Weights of a small image classifier: patch size [2, 2], width 192.
Rows from block 3 of a small image classifier, named by matrix and row number. Rows with one number within an expert belong to one neuron, the router's apart. Each number is 128 + 24 x the weight over its row's rms, rounded and kept within 0 to 255. All counts start at 0.
Before each expert's rows are labels from the 100 images, of 14848, where the router gives the expert most weight on average: "strongest on" is what is common among them. Only what is clearly more common there than usual is listed. The data: retinal OCT scans (Kermany 2017). In brackets: how many of the 100.
# router: router (model.blocks.3.mlp.router.weight, 32x192, trained with AdamW), inputs 0-47
# up: expert up (model.blocks.3.mlp.up, 32x96x192), inputs 0-47
# down: expert down (model.blocks.3.mlp.down, 32x192x96, transposed), outputs 0-47

# expert 17
strongest on: finding: diabetic macular edema (36)
router.17 [143 113 141 119 151 130 143 125 134 151 173  76 118  82 183 101  82 138 155 148 124 102  95 117 165 142 144 118 121  92 100 105 113  87  85 141 127 117 160 105 108 104 164 142 166 128 131 109]
up.0 [ 92 102 146 126 139 139 132 142 124 113  96 153  76 124 121 126 145  92 119 140 150  98 108  91 102 110 130 111 125 141 146 135 137 136 127 159 168 105 127 131 158 173 128 128 100 106  99 122]
down.0 [161 125 119 121 103 132 172 124 133 139 106 112 128 130 136  97 170 131 120  82 172 145 120 157 132 154 119 133  76 112 108 140 157 130  94  77 139 139 119  85 120 126 100 136 132 115 119 120]
up.1 [121 118 178 129 136  76  93 157 101 172 184 134 100 141 140 113 107 119 131 103 130 113  85  76 133 154  98 124 119 189 131 120 101 124 118 122 129 144 105 131 119 171 178  90 129 130 121 150]
down.1 [122 118 117 143 145 171  93 160 111 126 121 106 169 172  82 128  90  96 127 108  94 158 131 131 161  95  82 121 126 142 174 139 153 116 113 142  91 123 125 173 120 140 117 123 101 107 117 153]
up.2 [118  93 119 133 126  96 180 131 133 145 118 140 153 129 112 129 136 145 150 156 122 133 164 149 137 122  75 110 120 113 167  92 126 106 125 153 107 137 167 147 128 136 156  75 130 141 129 140]
down.2 [111 124 150 122  98 113 142 136 138 110 133 126 168 124 192  99 148 123 141 140 146 128  95 147 110 120 145 125 155 146 152 101 134 134 118 145 170  95 129 157 132 118 137 164 134 116 162 159]
up.3 [130 136 141 154 125 128 144  98 124 134 151 145  72  99 145 181  69 135 139 122 165 125 151 142 174 125 127 122 130 131 133 116 119 119 106 116 113 138 120 128 102 124 116 154 123 117 137 128]
down.3 [134 125 145 128 149 153 129 116 108 129 145 143 144  78 139 114 102 150 161 167 102 135 172 120 118  89 147  90 169 142 114  98 146 134  94 108 120 153 131 135 133 158 116 175 119 140 134  93]
up.4 [168 116 109 166 114 125 137  83 168 128 125 169 112 104 100 109 134 167 159 110 150 103 109 106 119  97 112 108 158 160 116 138 140 165 145 125 140 139 146  91 111 121 170 108 139 116 109 153]
down.4 [112 132  98 108 134 107 143 128 133 143 141 134 128 214 100  99 106 110 123 132  83 125 143 106 129  99 129 188 122  98 130 119 128 137 168 123 156 100 101  89  99  98 142 143 144 110 171 160]
up.5 [114 143 131 136 166 138 129 138 160 152 138 145 159 159 149  94 101 139 152 102 147 127 156 109 131 144  77 156 112 152 127 110  70 115 106  85 122 130 143  99 161 145  98  93 117 150 146  77]
down.5 [100 176 160 125 125  69 131 146 133 186 105 147 120 112 131 102 163 141 133 118 120 183 146 144 133 142 131 133 124 130 151 122 128 147 110 131 151 105 100 136 134 110 109  85 154 130 120 116]
up.6 [103 116 110 105 128  85 164 178  94 185 124 134 143 122 112 123 144 136 117 132 135 117 108 159  85 121 141 112 138 125 117 163 147 109 115 137 136 132 116 127 138 114 134 120 127 169 138 125]
down.6 [122 123 144  85 133 125  85  70  99 158 136 177 157  82 126 160 145 110 139 113 113 148  93 140 169 148  82 129 160 116 129 133 124 116  88  97 142 163 155 151 138 153 106 142 143 146 111 138]
up.7 [159 119 110 138 136  96 131 142 158 140 156 120 150 128  83 149  89 165 164 111 147 135 130 151 153 150 127 149 133  91 133 124 116 123 127 142 114 191 136 127 120 131 150 102 133 109 123 135]
down.7 [133 141 142 169 130 141 124 159 145 155  93 114 133 122 135 142  91 130 141 119 125 162 129 119 106 123 107  91 135 111 172 109 165 142 162 106 126 132 118 117 165 139  88  99 128 127 162 105]
up.8 [ 77 182 111  90 154 107 120 167 120 111 120 130 116 124 145 109  84 147 115 126  82 127 150 129  85 151 132  93 142  90 122  91 114  69 125  82 128 120 142 104 141 137 161 174 126 129 137  91]
down.8 [124 108 108 122 105 141 118 106 144 164 111  81 156  82 137 122 110 120 119 137 121 130 109 101 133 160 144 158  97 104 137 103 100 133 139  89  83 118 124 127 149 192 107 107 131 124  82 154]

# expert 20
strongest on: finding: choroidal neovascularization (63)
router.20 [119 137 128 110  95 149 120 101 111  84 150 121 126 101 141 134 161 162 132 118 137  95 109  96 132  88 151 136 153 140 131 128 118 134  80  88 154  90 118 121 148 134 147 132 141 163 189  87]
up.0 [149 100 138 138 142 100 141 126 142 137  85 171 162 170 145 111 110 174  70 168 144 157 132 131 134 113  99 142 125 116  88  98 128 109 145  81 135 127 139 146 130 132 127  90 121 111  91 125]
down.0 [114 143 105 134 125 165 164 135 146 128 117 129 120 155 147 129 153 147 115 156 127  98 133 146 124 167 155 138 119 124 106  94 166 142 138 142 105 200  94 136 121 120 131 133 152 137 163 160]
up.1 [157 116 142 174 109 103 141 138 144 132  80 156 115 146 176 157 116 119 150 114 155 135 131 134 142 136 118 120 117 132 104 132 143 132 102 141 163 133 153 135 149 128 144 131 111 166 127 106]
down.1 [103 120  97 165 142 166 119 139 122 115 149 105 120 147  97 117 138 130 135 114 137 121 132 141 155 121  90 144 131 122 142  83 135  87  85 162 146 103 117 174 123 159 158 121 140  80 109 100]
up.2 [ 92 116 106 151 137 152 167 140 154 153 105 122 140 118  81 152 115 124 100 164 141 119 159 156 140 153 105  91 150  95 133 150  79 133 168  85 114 130 111 131 131 114  93 130 152 109 143 112]
down.2 [105  91 127 120 134 122 107 122 165 166 114 127 176 142 132 130 127  46 129 117 140 146 118  86 125 116 117 148 137 145 155 142 121 152 131 126 148 118 130 143 168 166 138 105 146 146 126 143]
up.3 [105 129 104  80 148 142 120 153 118 118  86 148 124 135 135 123 116 171 157 135  89  98 137  94 137  88 137 177 113 119 124 153 124 147  87 164  84 104 160 174 156  85 136 101 126 115 118 117]
down.3 [148 164 124 131 130 102 176 100 155 130 137 115 119 131 119 119 132  95  64 124 117 166 122 109 154 160 129 132 129 100 135 155 151 119 121  71 102 125 118 179  89 105 136 129  69 131 164 172]
up.4 [144 143 109 109 136 132 149  85 133 139  97 142 126 139 152 105 115 147 126 119 115 156 149 156 119 137 117  97 127 129 124 125 114 117 112 127 101 136 127 166  71 109 140 136 190  76 100  98]
down.4 [102 155 106  83 134  96 106 187  99 131 118 132 149 106 102 125  82 193 161 160 124 119 138  92 139 117 169 131 111 120 138 123  98 148 130 146 114 135 146 171 100 136 153  95  95 153 156 152]
up.5 [134  87 110 148  82 150 121 144 111 151 105 115 108  94  87 160 116 129 120 135 154 111  99 101 102  98  94  94 115 108  92 129 132 115 129  73 127 125 131 115 103 158 125 106 125 148 120 161]
down.5 [156  81 105 121 124 123 105 143 129 164 166 126 131 123 167  78 108 117 151 155 139 112 130 139 146 128 152 124 159 150 138 129 102 132 150 122 116 172 107  96 173 139 139 133 159 139 143  84]
up.6 [120 152 137 133 133 100 115 145  93 137 109 119 129 117 113 153  94 183 135 179 137  87 149 132 130 159 140 172 150 141 161 179 146 171 124 119 123 129 141  85 161 137 124 125 125 150 122 101]
down.6 [150  76 104  88 179 149  96 157 123 107 154 118 143 128 116 113 105 154  93 125  83 152 145 151 120  95 111 146 106 149  87 104  94 145 153 124 143 125 119  90 131 112 118 146 162  62 154  92]
up.7 [150 127 147 133 135 129 173 112 151 124 160 169 101 137 137 121 121  53 138 129 158 143 167 117 113 147 109 176  96 152 141 123 140 121 124 129 131 124 140 164  98 130 144 118 152 143 144 103]
down.7 [ 95 123 144 166 150 142  90 144 124 122 142  79 155 128 127  88 149 154 120 117 142 148 158 140 148  98 125 137 172 106 143 149 153 134 119 155 135 141 166 123 171 119 112 164 160 109 124 123]
up.8 [108 117 121 158 138 110 127 111 151 108 147 182 138  86 158 129 136 146 149 142 125 122 142 130 120 118 121 175 116 110 158 129 132 155 122 127 141 109 113 128 142 138 118 113 102 152 121 125]
down.8 [110  70 131 145 117 120 151 136 143  83 141 108 128  95 131 150 119 144 131 109 123 101 143 194 129 155 172 124  98 100 147  91 118 131  96 133 132 151 166 139 130 138 128 146 169 125 157 164]

# expert 16
strongest on: finding: normal (90)
router.16 [131 134 125 120 108 174 141 152 107 126 124 120 156  98 156 118 145 108 171 159  72 132 125 117 144 117 147 133 140 121 170 114 130  97 100 141 117  86 141  97 129 131 116  93 143 148 162  74]
up.3 [130 121 121 154  99 166 139 156  84 117  95 127  74  92 127 130  93 107 105 190 170 115 145 112 129 126 154 164  86 145  88  72 148  79 133  82 127 103  87 148 167 101 143  98 136  96 134 156]
down.3 [132 183 163 162 141 130 147 168 156 132  88 108 111 138 131 103 120 123 136 120 118 116 129 143 165 153 110 134 147 143 167 129 124 130 152 133 138 128 148 169  81 131  95 129 138 135 156 114]
up.4 [128 110 119 148 129 173 111 108 183 144  96 126 131 140 192 116 128 123 107  84 124 167 122 162 142 156 122 109 115 144 126 135 143 167 147 155 112 118  97 139 127 177  98  94 126 121 140 118]
down.4 [136  80 107 124  97 124 128 152 145  81 169 153 146 161 128 116 133 146 129 141 154 105 122 135 141 144 141 124 151 138 121 121  62 128 113 114 125 111 145 187 120 153 143 115 155 114 126 106]
up.5 [141  80  66 109 118 114 130 165 121 112 112 167 142 100 131  70 148 149 120  55 120  97 181 138 171 124 135 110 186  92 141 119 130 134 130 190 117 155 125 133 102  87 152 129 100 119 115 148]
down.5 [112 123  91 156 115 121  94 139 139 137  98 114 134 126 154 164 114 119 121 130 169 133 117 148 188 122 157 151 178  76 136 116 124 123 124  91  92 130 111 123 137 125 144 114 103 137 106 125]
up.6 [169 128 167  78 123 106 104 133 110  78 151 133 132 122 155 124 149 132 134 131  90 172 115 114 160 125 100 108 146  93 120 126 161 112 151 119 134 108 102 108 113  97 110 143 115 126 112 141]
down.6 [160 117  93 144 173 132  74  93 106 145 102 142  85 182 100 156 129 174  93  90 118 141 144 140 140  88 188 113 147  84  97 129 120 122 118 122  94 126 114 105 142 121 118 134 101 116 126  96]
up.7 [137  95 139 105 145 120 143 117 154 131 109 119 102  95 121 125 121 103 116 118 139 126 130 115 107 112 165 113 136  78 123 112 133 114 120 153 124 169 154 147 100  87 115 127 167 132 115 135]
down.7 [130 128 121 135 118 106 110 100 137 106  85 124 123 138 114 152  96 151 127 103  91 115 112 113 112 115 110 148 105 134  87 140 120 157 136  78 101 120  96 122 111 140 141  98 112 118 132 125]
up.8 [ 75 104 152 154 134 109  85 131  96 122 140  69 129 125  93 138 145 141 143 163 135 121 135  95 125 111 169 110 140 108 130 145 137 171 118  86 155 120 134 162 126 121 129 156 137 153 108 125]
down.8 [114  89 138 143 102 133 161 139 110 128 114 148 133 108 121 130 211 146  88 164 134  93 108 130 167 108  99 119  75 107 134 160 128 141 171 148 148 110 117 131 118 102 119 142 132 197  91 114]
up.9 [117 115 116 149 117 137 153 129 174 115 108 105 137 194 166 137  80 146 195 111  92 131 106 138 109 154 172  89 126 114  97 170 114 130 148 157 147 153 115 111 112 132 123 132 126 118 151 116]
down.9 [144 153 112 111 121 138 134 133 109 116 126 124 179 132 111 157  74 153 106 114 117 127 147 102 128 115 144 107 121 129  93 161  96 139 135 165 106 172 148  98 156 156 110  90 123  94 150 154]
up.10 [ 83 164 112 129 126 163 110 142 139 141 110 125 134 140 120 139 123 126 111 125 138  93 153 127 171 138  83 150 129 122 173 129  88 123 142 121 119 112 124 156 136  81 123 161 153 132 164  78]
down.10 [148 107  83 149 142 118 185 144 102  73 122  62 122 159 140 130 138  78 141 152 109  93  94  96 185 142 113 113 130  99 115 120 137 101 112 161 134 143 111 118  98 126 164 133 157 152  93 121]
up.11 [118 146 146 129 108 158 106 143 108  87 121 116  83 123 129 154  86  90 177 159 176 129 105 135 150  99 156 169 144 102 148 138 137 143 123 125 140 166 116 151 176 102 132 133 134 148 131 148]
down.11 [148 135 130  73 127 147 112 105 141 167 119 153 155 140 123 125 117 150 157 131  86  85 131 127 116 131 131 146 102 119  70  80 161 127 151 172 160 147 188 118 138 105 117 126 138 109  95 121]

# expert 2
strongest on: finding: normal (82)
router.2 [157 140 167  98 145 147 121 145 143 109  67 108 142 130 163 111 144 152 131 115 159 126 130 112 148  98 135 124 121 127  96 111 142 117 181 126 173  81 122 140 144 117  94 141 153 150  82 101]
up.0 [ 98  96 138 108 135 125 104 116 161 105 150 119 142 107 153 128 143 131 105 137 135 133 129 154  85 153  78  94 111  42 149 136 118 135 140 127 139 151 112 130 127 119 121 156 166  88 170 140]
down.0 [121  85 170 115 122 158 123 179 105 165  90 153 124 144 147 164 161  64 148 137 106 110 128 136  93 144 127  92 129 137 132 103 106 124 133 188 145 148 129 142 121 162 107 155 117 146 174 130]
up.1 [ 99 114  68 151 116 109 102 110 135  81 128 109 127 132 158 123 109 142 148 158 151 120 112 161 140 141 159 139 126 175 140 102 102 173 143 113 140 134 101  52 129 155 151 125 133 163 101 130]
down.1 [145 119 122 119 129 146 103 149 103 111 111 153 170 145 144 127 188  66 110 135 130 149 134 150 132 118 158  81 132 141  90 123  97  90 107 101 109 123 118 151 167 121 110  87 123 113 136 142]
up.2 [ 97 111 110 124 115 113  97  93  87 113 125 124 118 155 154 138 136 120 104 135 118 101  85 136 134 131 102  73 101 122 113 108 145 109 134 146 117 174 137 123 138 133 177 157 125 125 132 161]
down.2 [139  84 102 146 127 180 134 139 112 124 145 119 145 129 166 112 132 112 146 137 107 103 140 108 136 139 120  98 116 129 172 163  86 145 127 132 143 136 110 138 143 159 153 155 108 105 104  97]
up.3 [144 134  82 146 112 132 156 127 144 149 119 127 130 108 134 145 126 133 122  90 181 117 103 110  88 140  77 131 160 146 153 128 162 116  83 131 133  88 104 122 148 104 165  97 167 137 139 152]
down.3 [ 90 135  64  81 145 105 132 100 142 120 161 131 144 120 188 140 125 164 132 163 115 105 157 111  99 134 153  95 164 109 142 104 152  76 125 119 126 108 144 102 113 158 116 130 183 130 114 109]
up.4 [ 85 103 151 118 137 142 103 123 116 117 150 174 125 117 126 126 143 134 131 126  71 146 174  94 117 136 135 143 154 151 136 139 144 127 131 134 137 119 119 138 126 140 109 141 144 142 182  71]
down.4 [102 126  94 151 134 131 163 154 120 144 121 136  98 170 115 104 127 133 127 160 175 133  93 131 133 145 108 125  90 184 144 122 108 143 135 146 119 122 132 140 132 147 120 151  64 159 122 147]
up.5 [109  99 158 108 120 126  96 124 118 106 136 116 173  94 138 118 137 158 122 101 157 127 115 142 144  91 133 106 135 103 138 130 130 133 135 117  85 114 168 159 101 107 131 113  99 139 136 125]
down.5 [166 138 116 102 109 163  71 124 120 122  88 163 118 132 133 122 100 153 132 171 169 135 122 146 107 135 151  99  98 140 126 161  97 116 126 120 134 150 117 171 156 121 156 127 149 138  79 135]
up.6 [ 82 111 132  77 145 102 126 133 157 121  87  96 158 107 112 160 160 133 132 113 123 116 113 145 139 165 126  93 138 141 138 135 127 145 147 184 143 158 121  53  74  82 112 134 125 139 110 113]
down.6 [127 137 156 114 177 149 131 159 118 170 141 150 158 128 113 125  96 152 125  80 124 144 107 123 115 119 106  95 125 146 124 100 104 123 165 119  97 129 147  95 148  99 116 130 144 182 109 161]
up.7 [163 146 127 127 102 127 140 148 160 128  65 123 127 125 133 122 130 168 133 104 115 125 157 144 141 126 185 102 145 143  78 170 173 126 118  94 137 132 132 144 113 135 103 126 126 112 187 103]
down.7 [117 125 149 127  81 106 133 116 134  99 136 155 134  98 116 115 140  78 122 106 100 116  91 106 117 119 150 138 162 165  74 141 138 117 158 136 187 132 119 138 159 146 158 107 157 106  84 143]
up.8 [102 110 115 142  95 171 129 119 117 167 135 156 156 120 120 113 133 142 165 124 106 120 134 144 128 118 154  71 127 123 155  96 175 113 128  88 155 120 145  86  99 113 145 144 137 113 110 127]
down.8 [107  98  82 127 140 131 115 105 148 166 127 150 157 131 135 113  91 167  81 134 105 122 149 103 136 131 114 122 128 104 134 148 142 130 140  96  70 106 140  94 143 130 111  99 114 140  95 140]

# expert 15
strongest on: finding: normal (82)
router.15 [114 155 137 154 148 128 100 131 132 129 115 116 132 107 167 122 157 133 153 203 124 138 107 149 153 107 134 176 143  99 111 154 126 126  94 129 141 102 120  95 129 116 150 134 144 125 123  81]
up.3 [120 142 111 119 100 111 167 142 115  99 106 139 105 119 115 114 155 123 131 143 155 176 124 106 138 157 173 183 138  95 156 126 140  96 133 129 139 119  79 133 125 158 173 114 124 124 123 165]
down.3 [137 138 144 132  85 118 105 131 101 154 145 126 142 155 114 124 141 144 167 130 101 114 113 166 104 142 117 186  91 114 120 122  87 134  97 117 174 120 130 136 132 141 166 148 175 103 117  91]
up.4 [144 132 109 148 108 152 102  98 131 178  95 111 165 175 116  84 120 109 127  92 120 127 106 153 159 102 156 137  76 136 126 133 113 106 131 116 134 135 154 141 119 146  92 163 164 123 141 132]
down.4 [140 123 128  91  97 125 132  87 101 149 114 130  99 120 106 151 143  91  57 131 119 128 125 126 133 134 145  81 164 105 168  97 165  88 150 140 178 163 102 111 114 141 159 112 106 127 139 116]
up.5 [115 143 171  87 117 105 119 116 166 116 120 129 104 116 135  73 125  74  88 169 159  83 131 106 146 144 172 161 146 122 100 146 141 153 104 105 137  95 111 132 132 133 102 145 112 128 136 157]
down.5 [142 145 137  95 110 121 100 129 122 119  89 145  96 143 129 122 190  82 101 134 102 114 142 128  99 120 113 138 149 118 138  97 155 142  88 108  99 116 162 106  95 154 128 116 141 105 135 175]
up.6 [141  96 167  95 154 115 116 119 130 114  94  96 114 126 168 149 133  96  97 164 148  89 117 140 129 147  94 123 147 140 144 143 116 145 162 144 164 119 102 127 121 100 139 130 111 119 130  84]
down.6 [151 123 145  98  93 138 154 125 162 130 138 123 146  70 101 132 136 120 160 116 130 145 123  99 127  85 157 170 118  99 110 141 132 105 130 159 118 133 123 130 127 122 109 125  93 127 114 122]
up.7 [105 119 119 129 166 130 137 131 159  96 162 152  55 148 133 174 158  70 102 125 140 110 126 140 174  88 149 127  90 132  95 108 145 111  94  93 159 125 167 117 121 122 169  98 146 111  97 119]
down.7 [ 77  93 143 180 125 147 145  86 109 120 140 145 106 123  95 165 105 129 106 151 132 143  95 102 135 113 101 101 122 120 127 110 130 134 162 133 129 166 106 141 124 110  77  98 121 108 177  96]
up.8 [137 182 145 175 107 103 126 160 153 103 130  98 117 145 186 113 119 118 108 151  69  92 169 111 106 110 103 109 114 149 132 129 166 147 145 109 131 126  89 103 150 151  86 100 128 139 144 138]
down.8 [115 146  98 126 144 144 110  92 116 127 147 106 123 155 110 150 111 100 140 128 128 151  99 120 138 178 143 107 183 152  61 133 121 173 130 108 161 131 146 174  69 100 112 105 125 127 120 148]
up.9 [164 141 142 151 174 128 161 167 126 158 145 141 142  77 126 161 133 103 137 127 116 142 128 129 142 125 165 100 127 115 128  78 126  68 110 184 126  83 135 146 193 133 133 107 125 105 168 161]
down.9 [ 99 109  95 130 119 127 114 139 109 125 133 152 168 129  85 127 159 127  74 135 149 145 131 123 157 122 132 120 126 137 100 172  90 164 130 172 153 128 130 115 162 130 130 157 132 129 133 109]
up.10 [170 114 114 108 128  93 117 143 130 107 102  86 129 181 137  87 161 177 143 132  88 131 118 118 153 114 137 120 136 136 114  75 138  84 121 112 132 118 112 103 128  88 140 145 136 111 132 126]
down.10 [168 141 125 157 135  93 152  96  85 119 131 129 157 144 143 135 122 174 137 111 102 144 139 153 134 101 147  90 153 173 122 107 128 183 173 128 135 167 131 130 118 152 160 128 151 118 130  98]
up.11 [ 99 110 137 108 159  71 120 159 151  97 134 131 129 102 138 110 120 109 142 129  70 150 131 113 126 117 153 127 129 137 158 109 151 146 137 138 136 146 140 109  94 129 115 169 111 132 114 127]
down.11 [ 99 114 185 163 145 138 178 105  99  95 182 142 122 127  87 108  94 112 106 132 119 144 116 101 166 148 128 105 147 129  99 114 165 141 146 126 146 112 134 145 164 105 116 167  90 101 113 155]

# expert 31
strongest on: finding: choroidal neovascularization (62)
router.31 [151 149 138 117 105 159 159 100 162 137 136 117 121 112 118 137 146 120 155 150 154 104  86 131 139 111 121 138 152 133 154  75 114 164 119 122 125 117 108 155  78 152 149 112 158  99 140 100]
up.3 [145  75 125 113 119 129 120 121  81 144 126 117 144 188 119 152  94 116 113 100 115 150 159  91 106 167 101 108 125 110 143 128 131 121 115 120 128 112 125 149 168 141 113 149 165 111 146 132]
down.3 [118 106 135 101 139 140 146 136 128 139 130 181 120 147 139 121 122 105 110  78 101 128 106 149 161  66 103 123 181 122 137 151 131 141  72 105 159 108 149  99 141 116 168 121 137 171 112 122]
up.4 [119 122 136 102 116 151 128 116 117 139 106 137  93 153 124 198 163 128  98 108 167 138 128 111  75 162 139 124 114  99  82 132 112 117 115 131 156 109 116 107 106 127 109 116 132 155 132 142]
down.4 [ 90 135 108 126 138 145 108 161 161 144 124  95 132  93 136 139  82 118  80 151 153 123 180 124 138  98 118 120 149  92 152 106 138 143 146 188 105 110  85 137 128 160 147 105 127 109 129 130]
up.5 [117 120  89 114 147 132 151 164  97 122 130 134 163 164 132 136  85 165 141 120 104  97 175 116 115 108  93 123 122 103 119 105 161 149 171 117 126 174 117 137 141 175 116 176 134 132 139 144]
down.5 [125 128 115  96 150 142 132 131 113 151 121 115 143  98 133 120 136 152  78 147 157 139 105 105 194 120 138 142 141 164 128 146 180 152 134 116 119 162 147 124  82 141 117 148 158 135 134 119]
up.6 [142 109 109 107 110 135 117 162 140 105 151 178 126 112  90 171 128 104 143 127  78 118 135 157  77 108 115 119 118 117 134 166 117 125  84 142 135 138  98 136 134 126 138 107 153 130 140 145]
down.6 [131 124 143 107 122  84 131  95 150  95 108 129 108 161 162 120 128 110 117 182 161 135 160 133 150 137 128 134 138  84 145 153 109 126 118 129 158 109 150 140  84 151 151 120 144 133 134 141]
up.7 [127 163  93 144 140  79 116 127 118 110 111 175 105 134 136 115 113 114 115 109 148 121 145 108 109  98  98 113 174 119  91 110  99  90 104 132 134 180 130  95 149  95 168 139 126  79 143 137]
down.7 [152 128 131 174 158 118 104  92  98 120 158 119 138 131 173 117 135 137 128 145 110 129 134 142 121 127 132 120 112 142 126 117 105 139 111 128 118 106  88 131 124 149 115 116 140 100 152 133]
up.8 [114 112 116 109 115 113 155 164 115  69 120 152 125 102 114 116 107 100 111 152 121 173 117 137 146 120 176 150 109 151 120 154 104 118 148 139 114 140 166  96 159  90 128 111 134 117 140 108]
down.8 [127 132 103 132 170 136 119 173 103 176 141 119 136 117 119 140 147 137 116 118 153 160 111 114  84 138 131 100 111 152 119 130 161 133 125 113 144 121 128 104 140 101 122 139 128 176  94 152]
up.9 [171 118 110 117 150 152 141 174 133 135  99  86 112  93 154 151 109 120 146 124 148 135 130  86 174 151 137 133 134 117 124 159 138  99 152  91 134 118 123 142 142 148 150 117 142  88 162 122]
down.9 [148 102 149 137 137 123 101 134 131  89 136 162  76  80 128 146 141  96 165 163 142 157 172 114 160 127 140 104 124 129  93 119 143  91  91 110  98 124 124 142 142  99 121 164 136 158 133 138]
up.10 [103 117 170  82 111 125  86 136 148 104 129 149 101 148 141 150 102 130 103  88 154 112 104 145 126 138 150 118 156 122 143 125 123 141 135 175 109 156  68 117 167 153  99 116 144 130 115 103]
down.10 [136 139 134  70 128 173  95 140 155 150 150 153 185 145 149  96 138 132 137 143 111 137 131 106  55 116 151 121  86  98  93 140 107 136 111 107 140 115 100 114  80 115  98 139 131 130 130 128]
up.11 [130 129 138 110 120 152  86 147 139 113 140 156 138 121 165 146 108 146 123 153 155 150 152 134 139 134 125  81 121  73  98  94  88 156  95 150 120 152 112 104 101 155 128 106 105 117 131 125]
down.11 [ 99 129 139 123 138 130 129  86 170 149 123 125 110 117 152 115  98 157 139 113 136 155 130 119 139 130 137  69 116 110  81 125 174 163 172 105  80 135 159 111  99 147 136 105 127 136 139 164]

# expert 25
strongest on: finding: diabetic macular edema (95)
router.25 [ 95 161 133 143 113 160  79 124 110 129 132 115 142  81 164 172  96 143 149 151  70 136 147 152  89 125 150 133 107 118 136 147 145 111 107  75 137 113 143 135 128 113 157  77 115 118 182  94]
up.0 [135 116 130 142 125 128  96 144  78 102 131 150 156 140 111 174 153  89 115 115 133 129 139 118 120 125 126 122 155  93 118 126 107 119 115 160 112 164 152 109 132 151 132 201 114 115 134 115]
down.0 [118  85 128 124 128 143 157 134 163 139 162 109 127 133 100 122 132 132 154 116 106  95 139 174 106 141 123 121 131 102 132 151 102 138 131 119 136 161 193 109 141 187 147 117 202 150 141 123]
up.1 [112 162 123 143 118  84 125 127 122 188 129 105 111 110  86  99 145 136 122  95 174 152  83  84  96 143 116 117 114 154 127 136 145 125 121 104  84 109 103  71 144 127  89 168 139 126 154 130]
down.1 [106 104 138  92 169 136 117 132 159 117 160 165 137 142 105 128 136 114 124 162 148 106 120 139  84 186 129 126 114 140 155 198 108 142  73 151 111 105 132 140 151 151 124 103 119 166 109 165]
up.2 [163 146 150 175 120 140 139 129 177 151 165 119 114 128 174 145 130 105 145 128  97 149 131 105 173 121 118 121 204 122 137 136 121 143 117 123 102 116  93 158 167  90 122 141 138 102 106 138]
down.2 [117 128 118 109 110 136 102  87 130 136 156 157 144 140 111 115 152  92 147 146 109 135 148 103 134 131 120 132 116 137 149 134  92 148 152 107 152 102  91 111 145 160 127 157 129 143 179  74]
up.3 [150 157 134 110 133 148 157 165 119 114  83 161 108 102 100 137  97 123 136 158 122 124 109 145  89 166 171 110 140 101 143 135  89 121 183 148 115 121 122 137 128  80 137 129 133 126 105 117]
down.3 [139 142 141  95 118 132 122 126  89  93 150 156 154 139 105 151 114 104 162 152 137  95 126 108 105 111 110  71  95 110 125 133 128 118 112 119 133 124 147 104 127  97  70 117 115 109 115 134]
up.4 [155 149 140 134 156 106 131  91 195 109 120  92 124 155  91 117 135  93 131 143 113 160 136 137 118 130  94 159 131 122 100 135 147 116 135 152 153 146 132  83 110 134 120 100 121 192 135 103]
down.4 [ 88 118 120 145 115 141 163 134 120 144 110  98  76 130  81 110 131 145 141 159 147 104 163 102 127 104 154  93 139 115 162 125 134 123 146  98  59 141 167 162 133 124 116 125 164 123 116 137]
up.5 [128 102 144 121 130 143 108 109 127 151 140 169 164 153 151 102 134 144  87 136 123  90  86 146 164 141  96 111 118 136 165 124 166 124  93 129 138 131 160 112  91  98 160 147 129 123 111 121]
down.5 [124 158 124 136 160 138 109 134 108 167 164 188 124 121 117 141 152 132 120 108 150 103 149 135 148 131 159 128  96 163 117 115 171 143  79 124 143 147 154 181 108  90  84  84 119 155 127 113]
up.6 [120 105 112 105 129  88 188 114  85 116 137 139 172 168  98 122 153 109 123 106  97 146 106 127 140 108 141 166 116 120 100 144  94  90 126 138 139 208 140 104 138 104  89 141 133  95 131 128]
down.6 [190  81 103 123 137 143  86 103 115 157 143 122 161 116 120 146 138  95  99 122 111 135 121 160 122 130 116 127 163 157 113 141 136 115  83 157 141 130 164 137 111 160 118 117 110 146 138 161]
up.7 [135 116 166 146 167 148 109 108 129 111 133 113  94 122 132 141 128 118 133 121 159 126 125 118 122 147 133 157 120 130 116 110 135 136 122 125 133 125 140 143 149 103  79 181 154 131 153 108]
down.7 [145 117 112 181 148 152 131 183 134 131 100 137 126  87 110 100 137 133 126 132 146 116 125 156 125 134 113 143 124 140  63 170 112 162 184 134 105  82 133 146 140 141 103 157 117 138 130 124]
up.8 [150 122 156  75 104 135 137 115 137 121 130 116 140 130 123 158 135 141  77 134 168 153 109 123 174 124  81 134 123 108 120 114 123 127 107  92 126  82 132 136 184 138 137 158 135 115  97 155]
down.8 [129 104 165 105 121 131 124 112 127  97 140 131 144 145 133 118 119 159 113 137 128 134 141 123  78 110 138 109  90 131 111 132 121 190  88 146  92 134  79 140 137 124 150 138 141 147 158 102]